config.toml
norm = "layernorm"
fused_qkv = false
qk_norm = true
moe = "expert_choice"
shared_expert = true
mixing = "cutmix"
beta2 = 0.99
epochs = 66.2
Rows from block 4 of a small sound classifier, named by matrix and row number. Rows with one number within an expert belong to one neuron, the router's apart. Each number is 200 + 40 x the weight over its row's rms, rounded and kept within 0 to 999. All counts start at 0.
After each expert's rows are labels from the 100 clips, of 14848, where the router gives the expert most weight on average: "top examples" is what is common among them. Only what is clearly more common there than usual is listed. The data: synthesized solo parts of chorales (CocoChorales).
# router: router (model.blocks.4.mlp.router.weight, 8x192), inputs 39-77
# up: expert up (model.blocks.4.mlp.up, 8x192x192), inputs 39-77
# down: expert down (model.blocks.4.mlp.down, 8x192x192, transposed), outputs 39-77

# expert 5
router.5,258,290,185,188,164,157,159,230,203,201,192,240,200,150,145,206,175,153,253,187,114,192,175,197,227,124,257,188,286,199,210,211,181,185,160,159,236,138,195
up.0,145,202,145,159,199,218,199,122,176,254,180,178,180,191,170,163,212,176,182,118,281,187,198,301,226,216,219,194,194,189,101,159,192,165,185,248,194,194,276
down.0,199,230,222,156,214,171,155,219,225,209,239,151,234,186,119,249,192,229,176,163,200,148,189,185,249,186,236,180,214,112,136,211,208,183,187,165,231,229,208
up.1,112,144,123,178,261,194,132,145,151,220,219,187,222,242,225,231,240,214,164,169,251,186,276,261,216,203,212,228,134,220,165,268,147,229,233,211,161,208,240
down.1,190,280,193,201,208,252,233,237,233,181,205,173,163,196,234,143,254,147,152,216,190,248,228,219,195,161,183,286,159,188,125,179,195,196,232,185,197,202,180
up.2,228,234,297,248,170,84,179,237,128,188,181,136,243,197,199,193,212,165,228,179,120,180,135,187,206,159,220,265,204,250,158,165,253,157,199,168,177,273,237
down.2,282,222,185,188,218,208,184,262,168,240,200,164,214,227,221,251,232,194,216,232,175,201,109,213,182,146,179,223,196,222,194,205,211,178,218,145,186,216,229
up.3,231,167,207,194,201,164,267,195,151,167,219,119,304,234,210,203,252,243,133,184,190,191,151,203,223,212,271,217,219,254,176,195,207,187,197,183,184,217,222
down.3,219,180,259,138,200,159,227,222,149,242,148,145,187,195,223,236,227,249,195,214,116,96,178,125,176,237,212,148,228,253,222,210,218,211,185,239,207,207,235
up.4,221,245,171,173,131,165,153,115,195,281,161,208,200,185,232,250,179,186,165,107,293,221,189,248,237,222,240,233,189,155,189,228,198,161,210,217,211,189,200
down.4,229,217,172,171,193,175,178,203,251,234,231,112,260,213,198,176,135,254,149,165,257,263,176,209,262,204,230,155,164,144,153,181,204,189,249,181,206,226,193
up.5,245,318,274,173,169,131,191,192,186,245,209,207,186,207,215,236,243,134,201,193,177,201,208,228,215,154,216,288,224,168,205,169,218,267,227,209,228,226,150
down.5,245,204,225,169,211,219,188,274,233,235,143,109,161,251,257,192,216,207,236,159,193,207,206,230,184,126,218,213,171,174,170,236,244,204,255,163,209,244,215
up.6,277,331,257,263,155,146,163,264,239,158,175,263,207,174,185,220,197,179,245,201,130,169,154,209,208,161,180,186,239,242,241,192,238,241,215,108,206,235,247
down.6,256,154,165,234,164,194,184,232,245,223,144,197,115,137,236,269,203,253,221,197,231,188,124,168,189,154,163,218,219,157,170,178,202,159,138,154,221,157,209
up.7,170,161,204,226,240,207,160,244,170,194,159,203,271,202,194,230,217,191,149,221,185,198,251,226,183,187,176,271,207,239,217,202,130,237,228,212,197,239,141
down.7,170,226,199,189,342,225,179,203,198,189,221,189,210,167,246,195,167,139,125,145,180,181,259,230,219,230,192,280,150,204,206,144,216,192,263,246,142,212,184
up.8,274,189,205,177,204,207,189,289,201,215,213,236,327,204,187,160,193,157,272,197,189,151,181,237,179,176,217,149,238,275,161,149,168,178,207,136,264,197,196
down.8,227,142,208,217,205,140,180,195,283,167,202,208,162,93,162,282,256,288,200,196,244,173,162,167,191,178,215,234,216,224,203,201,198,185,98,190,214,83,191
top examples: saxophone; note G#4; note F4

# expert 6
router.6,185,198,244,199,224,159,228,245,178,202,179,164,146,130,232,158,186,293,220,249,161,264,155,231,222,260,232,179,217,238,227,144,192,203,204,196,227,232,222
up.0,244,244,257,192,199,155,201,180,134,197,204,173,159,260,130,190,171,227,263,213,243,236,235,204,118,186,220,167,264,180,209,191,236,221,220,178,194,199,212
down.0,219,200,193,188,132,192,203,264,254,208,171,135,163,151,197,161,218,255,278,251,185,277,150,156,190,212,196,147,228,217,197,143,201,241,208,296,198,226,211
up.1,223,207,153,186,282,237,161,233,246,137,276,229,196,166,218,194,200,156,266,249,223,220,173,212,257,200,126,205,223,206,215,201,195,139,235,233,221,242,225
down.1,188,255,94,206,184,148,184,218,199,224,223,216,150,140,219,143,226,190,266,189,115,176,162,178,210,221,200,236,254,201,245,151,127,206,246,206,222,176,138
up.2,157,187,179,189,212,214,222,266,191,131,255,258,249,255,180,129,124,79,270,129,185,197,170,193,232,183,196,215,164,156,109,236,222,194,203,159,137,183,215
down.2,214,225,265,247,195,197,254,252,201,211,168,198,268,174,209,232,197,208,164,222,292,298,230,226,238,230,212,222,234,205,173,190,255,190,192,135,159,292,191
up.3,250,190,184,187,109,263,195,137,226,211,194,148,99,229,181,127,188,242,207,209,211,241,203,157,164,189,243,199,190,164,101,180,188,192,189,231,174,174,199
down.3,169,192,204,197,178,264,225,243,263,160,238,147,140,203,106,159,232,243,239,229,172,215,247,205,235,205,199,204,196,213,221,259,227,214,143,171,169,176,215
up.4,202,184,237,150,190,153,235,207,233,182,154,157,262,194,230,227,203,272,160,169,238,218,211,221,214,205,243,142,182,257,180,162,181,179,190,191,257,224,212
down.4,204,43,239,142,237,230,155,212,248,197,200,215,211,160,214,249,175,213,145,221,250,266,252,212,205,163,142,267,159,181,194,242,203,144,94,274,231,195,203
up.5,206,176,254,167,276,158,179,247,113,237,228,159,141,212,186,267,242,265,186,126,180,110,201,217,206,219,172,169,160,220,194,213,240,199,241,172,201,206,243
down.5,135,199,172,246,183,181,204,246,155,218,300,163,206,197,226,239,210,143,250,202,227,255,288,270,203,199,195,164,161,234,172,229,218,168,171,175,206,169,206
up.6,206,212,174,199,181,217,152,224,283,176,193,205,263,167,185,196,232,191,193,205,204,197,195,243,211,154,137,274,139,170,205,219,229,199,189,211,253,186,173
down.6,207,323,205,156,208,227,226,176,192,263,177,194,96,204,229,142,228,198,155,206,147,183,208,191,250,183,240,188,157,188,182,179,175,279,253,265,206,186,179
up.7,191,231,167,184,150,254,174,253,219,241,193,172,235,221,278,99,135,163,247,127,165,197,110,169,255,214,230,247,209,154,175,210,186,187,231,163,184,219,218
down.7,188,184,236,280,174,145,210,224,121,167,216,232,207,242,226,228,219,234,254,162,230,197,207,158,175,167,248,180,171,255,150,163,197,259,252,188,92,239,159
up.8,204,216,242,200,178,252,206,256,131,143,191,184,306,202,187,188,135,222,255,191,235,218,219,241,200,189,204,165,163,246,172,205,200,204,236,176,192,263,204
down.8,166,177,191,223,173,246,200,218,197,180,210,212,264,206,198,203,213,186,144,199,305,272,258,285,236,148,170,274,173,202,160,209,185,161,145,239,208,261,251
top examples: violin; note F#5

# expert 2
router.2,141,218,206,224,228,249,180,168,123,236,229,194,200,242,179,115,164,234,235,180,216,203,172,164,183,121,190,277,167,153,193,211,160,171,182,127,186,193,229
up.0,249,264,206,171,143,175,194,195,145,167,211,228,249,219,254,235,146,80,208,220,209,255,211,271,223,171,227,190,217,249,124,237,197,173,246,184,212,260,178
down.0,207,195,208,229,188,205,182,129,238,210,200,215,187,120,174,191,196,229,222,156,229,175,190,158,206,166,250,243,172,210,164,273,221,194,139,152,163,206,228
up.1,134,188,216,208,215,186,216,237,185,180,213,152,307,203,203,218,228,196,199,183,224,202,216,212,236,239,198,164,145,225,213,188,177,217,193,257,213,178,229
down.1,285,179,221,172,242,185,111,168,197,303,210,226,252,153,209,210,132,189,165,212,189,217,257,166,127,220,197,178,242,205,193,174,188,153,203,189,175,213,223
up.2,256,236,211,194,208,195,166,214,242,211,213,236,240,144,237,203,223,154,195,235,118,181,119,210,160,145,171,287,256,173,255,193,238,258,206,203,209,199,112
down.2,221,225,249,128,178,215,183,213,300,221,140,257,111,118,243,134,118,217,180,156,158,213,160,170,243,186,146,214,196,229,217,203,178,205,195,225,202,157,193
up.3,223,219,183,188,208,234,183,183,190,180,237,232,263,225,180,207,204,227,192,180,238,206,255,238,201,188,179,167,200,225,191,250,219,224,203,194,202,232,176
down.3,262,163,172,185,179,171,147,187,231,161,232,223,180,174,177,258,262,221,196,185,155,160,191,218,259,220,243,191,135,223,270,211,173,219,126,207,217,218,250
up.4,267,301,278,194,191,208,204,202,197,164,244,218,207,239,289,203,199,195,143,168,192,228,207,219,139,245,112,270,220,178,191,199,245,255,248,160,231,270,135
down.4,188,179,172,234,228,288,194,189,328,195,275,197,139,225,213,208,168,144,236,189,207,210,201,194,174,206,190,233,211,158,217,159,185,197,154,147,222,172,239
up.5,168,184,124,248,233,215,270,198,205,213,232,203,200,228,241,125,170,151,106,171,163,211,204,217,245,257,168,258,156,212,183,164,204,70,216,202,195,235,185
down.5,195,214,185,215,256,187,135,171,167,191,171,204,205,157,208,190,215,180,142,230,140,145,257,129,185,235,156,232,219,145,272,216,154,178,205,188,150,209,201
up.6,209,223,148,47,243,214,147,216,216,218,130,148,203,244,209,132,184,222,124,139,203,217,238,221,256,261,219,202,195,147,175,183,255,202,223,206,154,216,190
down.6,227,232,116,191,170,206,230,191,223,168,174,202,169,186,188,256,236,220,183,250,116,194,148,191,156,145,182,195,201,229,143,166,158,194,154,272,227,188,140
up.7,255,297,161,191,164,250,216,134,201,209,169,223,165,222,233,249,202,213,153,255,285,246,195,276,150,118,173,171,178,161,149,207,210,228,226,216,200,211,146
down.7,276,241,186,174,124,196,220,193,158,151,175,189,209,206,249,211,144,210,212,253,162,217,111,225,158,172,221,62,191,221,205,257,216,295,294,277,187,223,186
up.8,190,199,216,120,275,151,206,162,114,163,179,188,243,170,221,224,196,187,230,241,210,206,223,175,191,234,204,207,216,240,179,238,130,242,222,202,178,203,150
down.8,227,133,227,164,229,176,222,191,226,145,153,144,147,177,213,247,212,177,236,166,166,215,196,153,230,214,207,173,183,201,158,192,194,143,136,273,176,102,203
top examples: clarinet; note D#4; note B3; note C4

# expert 0
router.0,262,138,163,168,149,247,197,220,197,269,190,172,215,199,225,162,195,196,145,166,232,247,220,213,212,203,187,119,206,192,129,165,186,200,222,165,161,201,151
up.0,237,181,279,289,135,163,258,227,170,131,220,184,203,204,174,221,205,172,255,189,150,165,215,175,156,153,183,192,133,229,205,228,199,219,250,238,196,215,159
down.0,143,208,232,183,227,252,161,201,165,259,187,195,120,166,217,198,187,150,156,181,249,184,204,173,161,223,224,166,274,152,241,267,231,124,232,216,220,214,226
up.1,182,189,214,213,225,242,162,231,185,178,194,204,158,142,216,234,198,209,135,165,179,211,141,220,232,135,214,228,215,264,199,154,175,211,284,171,242,165,204
down.1,194,251,182,204,189,252,167,171,331,181,180,188,201,140,236,170,208,170,180,163,227,288,157,210,221,215,125,284,212,119,162,206,164,205,133,213,160,126,196
up.2,131,244,195,240,183,155,161,88,234,192,168,169,164,172,194,195,251,200,220,200,217,273,167,248,234,247,186,236,153,216,233,253,181,229,141,177,208,142,261
down.2,228,224,153,171,225,194,114,145,234,162,176,127,190,218,177,200,210,320,224,142,169,206,147,254,180,234,182,239,154,219,265,208,179,214,172,227,231,172,208
up.3,243,242,150,150,238,268,276,158,194,179,275,173,189,266,156,213,243,222,208,238,193,162,245,190,197,199,148,162,238,165,158,240,202,199,192,196,172,372,216
down.3,209,138,210,162,250,220,218,191,184,175,206,188,189,186,195,282,249,214,156,167,148,153,216,167,200,198,213,144,228,216,159,256,212,182,126,210,181,292,216
up.4,200,166,208,237,186,122,316,183,163,180,207,157,236,242,140,192,160,182,265,163,197,198,217,205,148,229,262,197,153,239,236,172,193,146,252,232,195,203,225
down.4,147,135,170,204,216,131,235,175,177,286,133,152,232,218,113,173,209,256,224,153,141,155,220,228,237,147,252,231,228,195,288,181,252,141,211,195,246,159,204
up.5,148,183,209,165,221,140,236,194,90,193,113,161,241,208,198,233,225,195,242,206,194,140,293,188,135,217,225,195,153,260,231,246,245,205,260,206,175,195,242
down.5,174,187,151,261,193,181,266,250,131,261,166,157,261,241,169,157,152,163,226,210,190,171,227,234,200,132,271,207,194,244,236,192,260,147,246,122,202,241,190
up.6,161,180,189,133,195,163,207,182,218,209,163,169,256,228,196,172,240,115,256,163,162,198,207,237,147,232,203,240,129,190,240,219,235,182,249,266,199,200,190
down.6,203,227,122,241,238,163,245,216,227,217,226,156,221,262,184,217,244,184,266,184,147,200,185,207,202,147,217,236,184,221,255,199,204,192,266,201,282,243,228
up.7,195,205,217,228,222,143,280,241,198,125,204,230,223,194,149,197,258,174,264,198,102,207,206,231,200,151,172,188,261,270,246,186,204,174,191,191,221,186,249
down.7,176,261,225,270,229,203,217,232,202,240,168,235,215,151,196,151,264,144,245,255,163,180,193,146,131,113,196,216,215,203,264,258,233,255,173,148,286,196,177
up.8,234,241,244,216,194,234,215,161,97,193,210,222,252,226,211,182,190,316,184,202,234,141,208,168,132,176,200,150,250,254,195,242,235,207,212,206,200,226,148
down.8,244,205,190,196,219,162,180,228,253,183,162,249,269,199,225,241,139,276,182,161,210,208,234,183,192,241,171,190,201,207,207,298,190,206,176,202,255,175,126
top examples: horn; note B4; note C#5

# expert 4
router.4,198,231,190,197,122,212,252,198,166,263,219,110,231,187,258,318,285,182,237,213,221,149,211,163,115,245,237,223,156,170,243,226,224,231,233,214,151,195,205
up.0,205,230,181,177,205,246,187,192,204,158,248,202,184,262,178,177,207,152,268,170,235,223,158,231,218,127,270,116,220,162,141,191,180,226,261,186,193,232,178
down.0,187,158,118,168,231,236,218,214,251,265,227,148,203,199,175,176,227,212,197,177,158,270,248,255,205,180,149,280,186,209,217,143,157,166,167,266,240,246,169
up.1,170,212,224,190,228,156,138,183,212,179,147,198,299,184,135,265,236,247,211,166,175,216,195,260,190,162,165,149,207,182,173,235,158,136,163,239,301,233,280
down.1,167,193,233,235,172,245,150,192,273,142,257,235,212,237,227,155,207,188,157,179,183,153,206,204,235,171,175,267,182,173,179,248,184,264,184,123,271,124,253
up.2,202,94,230,227,209,184,224,188,161,192,185,217,205,215,188,108,139,195,142,264,231,219,268,238,190,195,173,255,180,208,180,143,188,180,166,149,235,228,188
down.2,206,205,191,187,250,169,129,186,216,202,186,134,188,142,160,243,250,175,223,232,160,154,210,130,229,232,190,182,271,193,272,246,189,191,159,236,201,167,217
up.3,264,182,222,195,107,246,224,210,240,179,120,217,177,202,155,176,192,149,217,244,242,184,165,213,253,189,228,202,201,143,172,206,257,239,193,227,176,244,226
down.3,196,182,219,189,190,212,282,153,247,205,215,168,150,151,228,210,185,226,139,171,209,241,306,274,198,125,146,182,268,181,174,195,145,192,191,217,211,239,173
up.4,258,216,158,223,206,288,212,235,186,201,127,136,217,181,206,219,122,128,261,200,231,202,238,185,225,254,212,189,122,242,197,259,208,192,246,190,198,182,184
down.4,186,220,216,179,205,187,178,212,199,226,189,188,179,197,215,138,154,217,234,200,183,245,244,280,117,132,184,231,318,206,274,118,132,189,183,247,199,201,177
up.5,153,299,188,177,240,254,265,239,171,174,247,234,276,249,213,141,176,154,195,190,226,209,207,274,191,114,164,244,160,160,190,164,146,197,241,168,246,226,198
down.5,203,210,170,211,158,249,226,252,194,279,219,165,156,175,231,189,164,121,277,204,194,290,178,238,171,175,198,238,208,182,231,167,176,150,242,243,201,221,125
up.6,173,215,167,218,174,211,176,220,189,186,234,178,231,212,256,234,229,270,242,270,254,233,244,197,162,206,236,152,178,255,202,220,227,178,207,215,223,246,215
down.6,153,216,184,212,228,182,129,148,143,209,202,254,203,148,211,214,228,213,227,148,207,240,162,179,145,240,222,239,177,184,266,154,181,190,253,177,196,187,144
up.7,256,169,179,196,172,317,197,224,206,227,252,199,114,161,238,174,188,174,234,221,202,240,197,215,214,184,223,226,218,144,173,184,212,211,187,141,125,301,149
down.7,168,232,210,232,234,142,246,182,259,160,247,213,198,226,209,159,218,135,204,273,123,165,236,173,214,205,160,156,193,146,163,260,205,170,163,208,177,216,192
up.8,204,129,221,214,222,251,225,208,230,181,180,199,169,264,288,180,177,280,203,167,202,179,137,253,202,171,218,213,178,270,217,226,199,250,194,200,227,161,197
down.8,194,208,169,199,222,194,189,245,184,192,149,202,187,202,255,261,239,249,196,226,102,129,145,161,212,196,222,186,134,238,216,192,208,254,159,200,141,141,203
top examples: tuba; note A#3; note C4; note G#3

# expert 3
router.3,241,255,197,208,159,200,203,212,219,199,188,210,255,180,190,138,264,236,187,188,233,203,140,209,191,134,196,128,254,139,142,179,129,208,199,232,164,276,188
up.0,229,115,182,148,214,218,251,224,188,208,229,190,157,198,222,108,243,246,151,249,159,218,172,125,229,264,208,215,251,232,211,211,245,198,210,222,176,218,138
down.0,239,161,219,157,177,183,212,207,186,141,163,163,234,177,203,241,170,230,229,155,101,135,178,165,213,226,248,155,220,299,174,225,228,213,139,213,199,152,196
up.1,114,157,81,172,243,247,217,194,275,190,248,234,206,235,190,53,222,254,163,157,223,254,212,159,229,267,146,233,178,230,222,196,148,181,146,239,229,169,190
down.1,170,124,281,210,247,103,235,205,138,267,136,109,222,140,148,209,231,265,223,198,213,138,320,154,198,267,215,189,167,281,273,165,174,169,156,251,214,190,247
up.2,226,251,248,192,213,172,265,229,223,152,271,215,194,195,217,243,272,227,200,247,210,179,169,122,206,217,226,187,216,188,162,197,310,261,175,191,122,286,122
down.2,218,164,261,216,173,165,247,186,172,219,169,173,238,209,222,219,211,235,207,208,202,118,309,181,187,263,237,131,215,212,216,236,208,193,195,198,131,268,160
up.3,221,168,110,258,198,157,240,163,202,187,173,236,190,173,191,177,217,138,165,247,208,198,224,167,122,255,215,259,239,255,188,234,184,164,232,187,141,169,193
down.3,144,205,140,189,177,259,187,220,198,199,124,137,203,178,229,194,192,182,192,156,122,123,206,213,195,248,285,242,231,224,211,208,210,159,152,173,168,247,160
up.4,167,275,212,211,145,237,162,176,162,169,179,240,191,265,210,185,129,179,263,146,164,241,166,239,213,176,209,167,156,223,144,176,185,182,241,124,286,290,274
down.4,273,187,170,165,183,157,142,147,206,141,272,211,212,158,156,232,185,197,160,222,243,170,203,207,193,133,235,232,209,167,279,207,218,167,215,186,221,217,187
up.5,82,121,217,247,288,124,241,178,65,177,170,159,218,212,167,219,148,263,203,211,220,175,226,185,228,229,233,154,119,264,281,232,185,192,271,201,221,238,198
down.5,143,197,212,260,229,205,242,186,120,249,234,183,249,293,116,186,172,240,206,177,239,140,298,250,227,258,230,178,192,274,251,219,273,200,240,128,168,232,188
up.6,177,157,163,126,170,174,178,189,203,196,218,237,214,155,178,159,211,264,178,186,183,215,143,228,194,222,230,175,242,174,229,170,151,204,161,213,239,236,171
down.6,162,170,195,230,166,178,207,143,98,234,208,160,136,153,182,175,187,185,184,202,193,111,281,153,178,255,249,198,235,166,232,202,159,234,227,224,206,240,164
up.7,285,273,201,200,176,150,174,220,140,204,154,159,303,207,174,199,206,182,240,223,226,159,169,237,161,147,210,192,252,216,169,195,185,182,234,230,202,246,181
down.7,177,167,181,158,244,199,129,206,208,193,205,266,152,166,166,243,211,237,217,171,180,171,121,162,226,153,224,239,226,183,211,135,190,194,81,258,207,156,215
up.8,202,201,262,240,251,185,214,208,199,167,217,221,191,268,238,258,213,238,208,212,144,172,141,203,216,163,165,175,144,236,243,187,200,260,205,226,268,143,160
down.8,172,189,221,172,165,177,201,212,217,195,172,173,209,89,191,208,203,156,284,181,178,240,261,226,156,189,215,162,213,123,160,217,183,179,177,201,310,253,172
top examples: trombone; note D4; note E4; note D#4

# expert 1
router.1,128,252,216,249,179,161,195,192,257,156,205,164,196,211,187,220,189,224,160,194,221,175,320,188,317,263,242,214,107,192,232,185,171,194,206,188,238,203,193
up.0,157,218,160,201,202,227,234,126,210,197,150,201,223,242,195,163,220,280,204,178,196,220,135,181,195,180,223,140,271,230,174,141,188,201,174,213,189,210,155
down.0,111,230,175,209,234,246,256,242,195,216,228,176,287,263,216,124,207,189,242,245,167,206,232,219,164,108,216,317,204,221,211,217,221,195,220,165,177,224,256
up.1,246,271,187,138,253,220,225,272,228,242,162,229,255,179,183,216,207,116,196,180,182,159,159,174,255,159,282,195,208,209,144,208,241,173,263,254,217,182,207
down.1,221,238,246,273,148,213,262,145,179,183,182,167,218,293,182,212,221,282,230,146,150,118,238,134,176,167,311,199,202,207,232,237,170,203,220,197,163,226,216
up.2,245,202,240,156,216,183,134,207,207,211,147,159,165,167,232,210,176,183,256,140,177,164,223,200,209,148,250,253,215,217,140,255,161,193,313,225,227,198,105
down.2,172,209,271,235,191,237,223,226,229,137,223,323,198,182,238,223,238,188,202,196,193,165,151,182,233,247,161,183,207,162,263,229,237,192,228,256,223,159,265
up.3,213,232,228,209,158,175,199,144,167,199,189,185,199,260,122,176,167,223,224,203,199,184,229,146,153,159,197,197,254,215,117,209,180,261,231,208,150,257,144
down.3,207,166,219,245,189,161,226,146,153,166,231,217,171,203,251,267,221,187,202,230,267,202,210,198,193,217,229,175,172,238,181,169,208,198,264,198,154,159,176
up.4,132,244,207,200,230,165,171,182,183,265,213,283,255,208,136,187,208,217,166,187,245,198,191,160,186,208,168,300,226,232,250,250,165,157,232,195,202,201,187
down.4,226,222,204,203,173,161,155,173,114,243,227,242,278,154,187,236,215,213,269,130,277,215,181,184,140,191,240,185,204,252,190,178,224,202,245,202,196,247,150
up.5,211,235,275,185,186,144,140,251,177,232,106,220,195,209,154,271,206,167,244,156,153,159,169,185,167,154,178,191,235,136,184,153,227,283,222,176,219,250,202
down.5,256,187,215,223,297,146,158,209,154,202,262,235,210,230,168,240,210,229,183,195,199,151,181,164,212,234,186,174,208,211,173,149,208,225,257,166,160,273,222
up.6,194,217,150,118,213,228,181,133,210,192,169,214,181,214,181,154,245,209,144,185,186,239,166,186,269,199,222,210,276,189,170,254,211,161,153,211,191,170,171
down.6,118,199,135,239,248,130,211,180,168,190,239,193,283,225,183,225,186,218,213,177,159,183,292,230,173,210,220,269,207,304,236,173,146,145,227,140,175,232,186
up.7,171,224,185,268,190,161,226,270,168,274,138,229,270,270,134,178,184,207,152,179,206,183,245,176,185,148,201,238,291,225,183,179,173,144,238,206,186,274,142
down.7,257,185,189,196,148,141,214,185,126,252,172,173,262,139,237,245,179,170,278,176,245,214,206,232,206,173,233,241,144,259,177,209,225,212,218,222,195,234,140
up.8,232,198,225,170,157,194,140,284,201,126,192,167,212,196,233,207,153,201,203,153,233,166,191,223,236,214,190,188,158,232,139,275,204,186,361,185,182,250,169
down.8,188,147,279,187,178,200,199,180,207,187,202,210,157,191,217,210,222,200,277,170,231,185,173,135,183,216,231,133,269,192,238,214,193,185,142,265,237,196,231
top examples: flute; note D#5; note E5

# expert 7
router.7,187,237,188,192,211,221,163,217,240,199,174,250,209,150,241,195,199,160,277,125,173,201,173,191,201,234,165,219,166,231,188,177,172,142,210,223,144,176,239
up.0,209,221,189,222,200,199,212,226,139,212,224,240,227,281,227,204,171,178,185,207,204,205,225,278,131,157,171,160,154,167,146,136,179,168,160,144,188,230,175
down.0,176,269,195,155,181,170,120,239,142,179,175,171,166,208,251,265,268,220,245,149,158,192,164,274,278,198,282,169,134,257,159,165,143,200,254,216,216,172,215
up.1,259,204,188,169,217,214,210,242,168,164,230,240,213,207,205,203,218,129,223,226,245,179,240,163,174,227,186,234,163,170,201,269,288,267,258,209,165,260,109
down.1,241,133,141,121,229,221,217,233,198,209,232,80,128,187,204,213,229,168,295,175,194,257,222,212,213,223,138,222,159,238,213,151,217,167,176,199,225,172,205
up.2,232,259,191,254,170,141,226,267,277,216,213,194,271,194,234,161,199,214,227,244,308,217,222,122,124,188,248,176,225,204,191,165,258,161,166,122,153,220,122
down.2,189,171,258,225,189,192,205,223,230,296,164,186,165,162,232,134,119,211,161,202,246,206,250,145,147,233,156,211,229,136,232,233,208,222,205,180,132,339,178
up.3,235,257,181,195,265,201,235,214,115,207,281,219,239,239,263,209,231,251,187,173,143,196,159,247,201,135,143,157,189,293,149,175,188,110,224,207,208,196,130
down.3,173,238,157,208,167,200,207,137,130,207,198,152,175,219,223,247,259,115,242,174,251,281,186,249,226,157,234,156,199,196,133,129,100,145,202,243,197,99,223
up.4,260,206,173,149,220,236,222,279,168,180,192,226,237,242,204,175,230,101,180,209,222,159,216,128,161,209,227,224,170,187,175,253,256,248,244,218,152,227,149
down.4,214,119,147,129,256,231,192,218,210,220,249,102,172,237,206,209,246,156,289,178,222,248,205,214,212,196,165,274,177,239,242,181,222,185,209,237,190,208,183
up.5,199,221,226,180,194,215,192,222,218,239,228,191,180,207,186,146,149,231,179,154,160,201,216,251,217,195,208,182,214,141,198,226,178,149,230,121,146,227,189
down.5,178,164,239,178,184,192,210,233,183,235,235,195,287,176,252,197,187,278,158,126,281,167,270,243,223,148,262,204,193,237,201,181,245,215,229,223,235,252,209
up.6,127,162,139,209,141,128,190,166,201,260,179,172,206,163,196,216,265,265,205,212,252,228,208,240,165,211,297,249,206,196,172,221,225,210,145,171,245,196,181
down.6,219,153,214,264,222,158,191,215,236,204,213,197,212,241,147,216,256,224,252,177,274,192,218,230,238,227,177,207,248,223,236,163,208,183,107,212,122,36,225
up.7,219,246,217,205,256,227,208,214,155,196,302,181,207,250,258,178,209,214,189,155,185,227,209,247,233,137,156,206,162,245,124,146,215,121,196,162,189,206,155
down.7,134,259,141,181,159,209,179,212,145,213,178,179,155,235,236,255,260,163,265,146,165,246,192,227,242,177,258,104,219,226,145,176,111,145,210,271,243,104,253
up.8,231,203,243,263,217,217,244,302,208,224,201,128,262,154,214,158,160,199,179,212,230,198,218,188,229,177,254,192,234,210,108,180,268,160,198,150,150,245,147
down.8,154,230,253,178,178,278,178,257,198,195,154,195,235,169,246,180,158,169,159,201,267,267,187,167,137,143,190,231,161,229,220,155,200,234,266,220,154,342,170
top examples: double bass; note A3; note G#3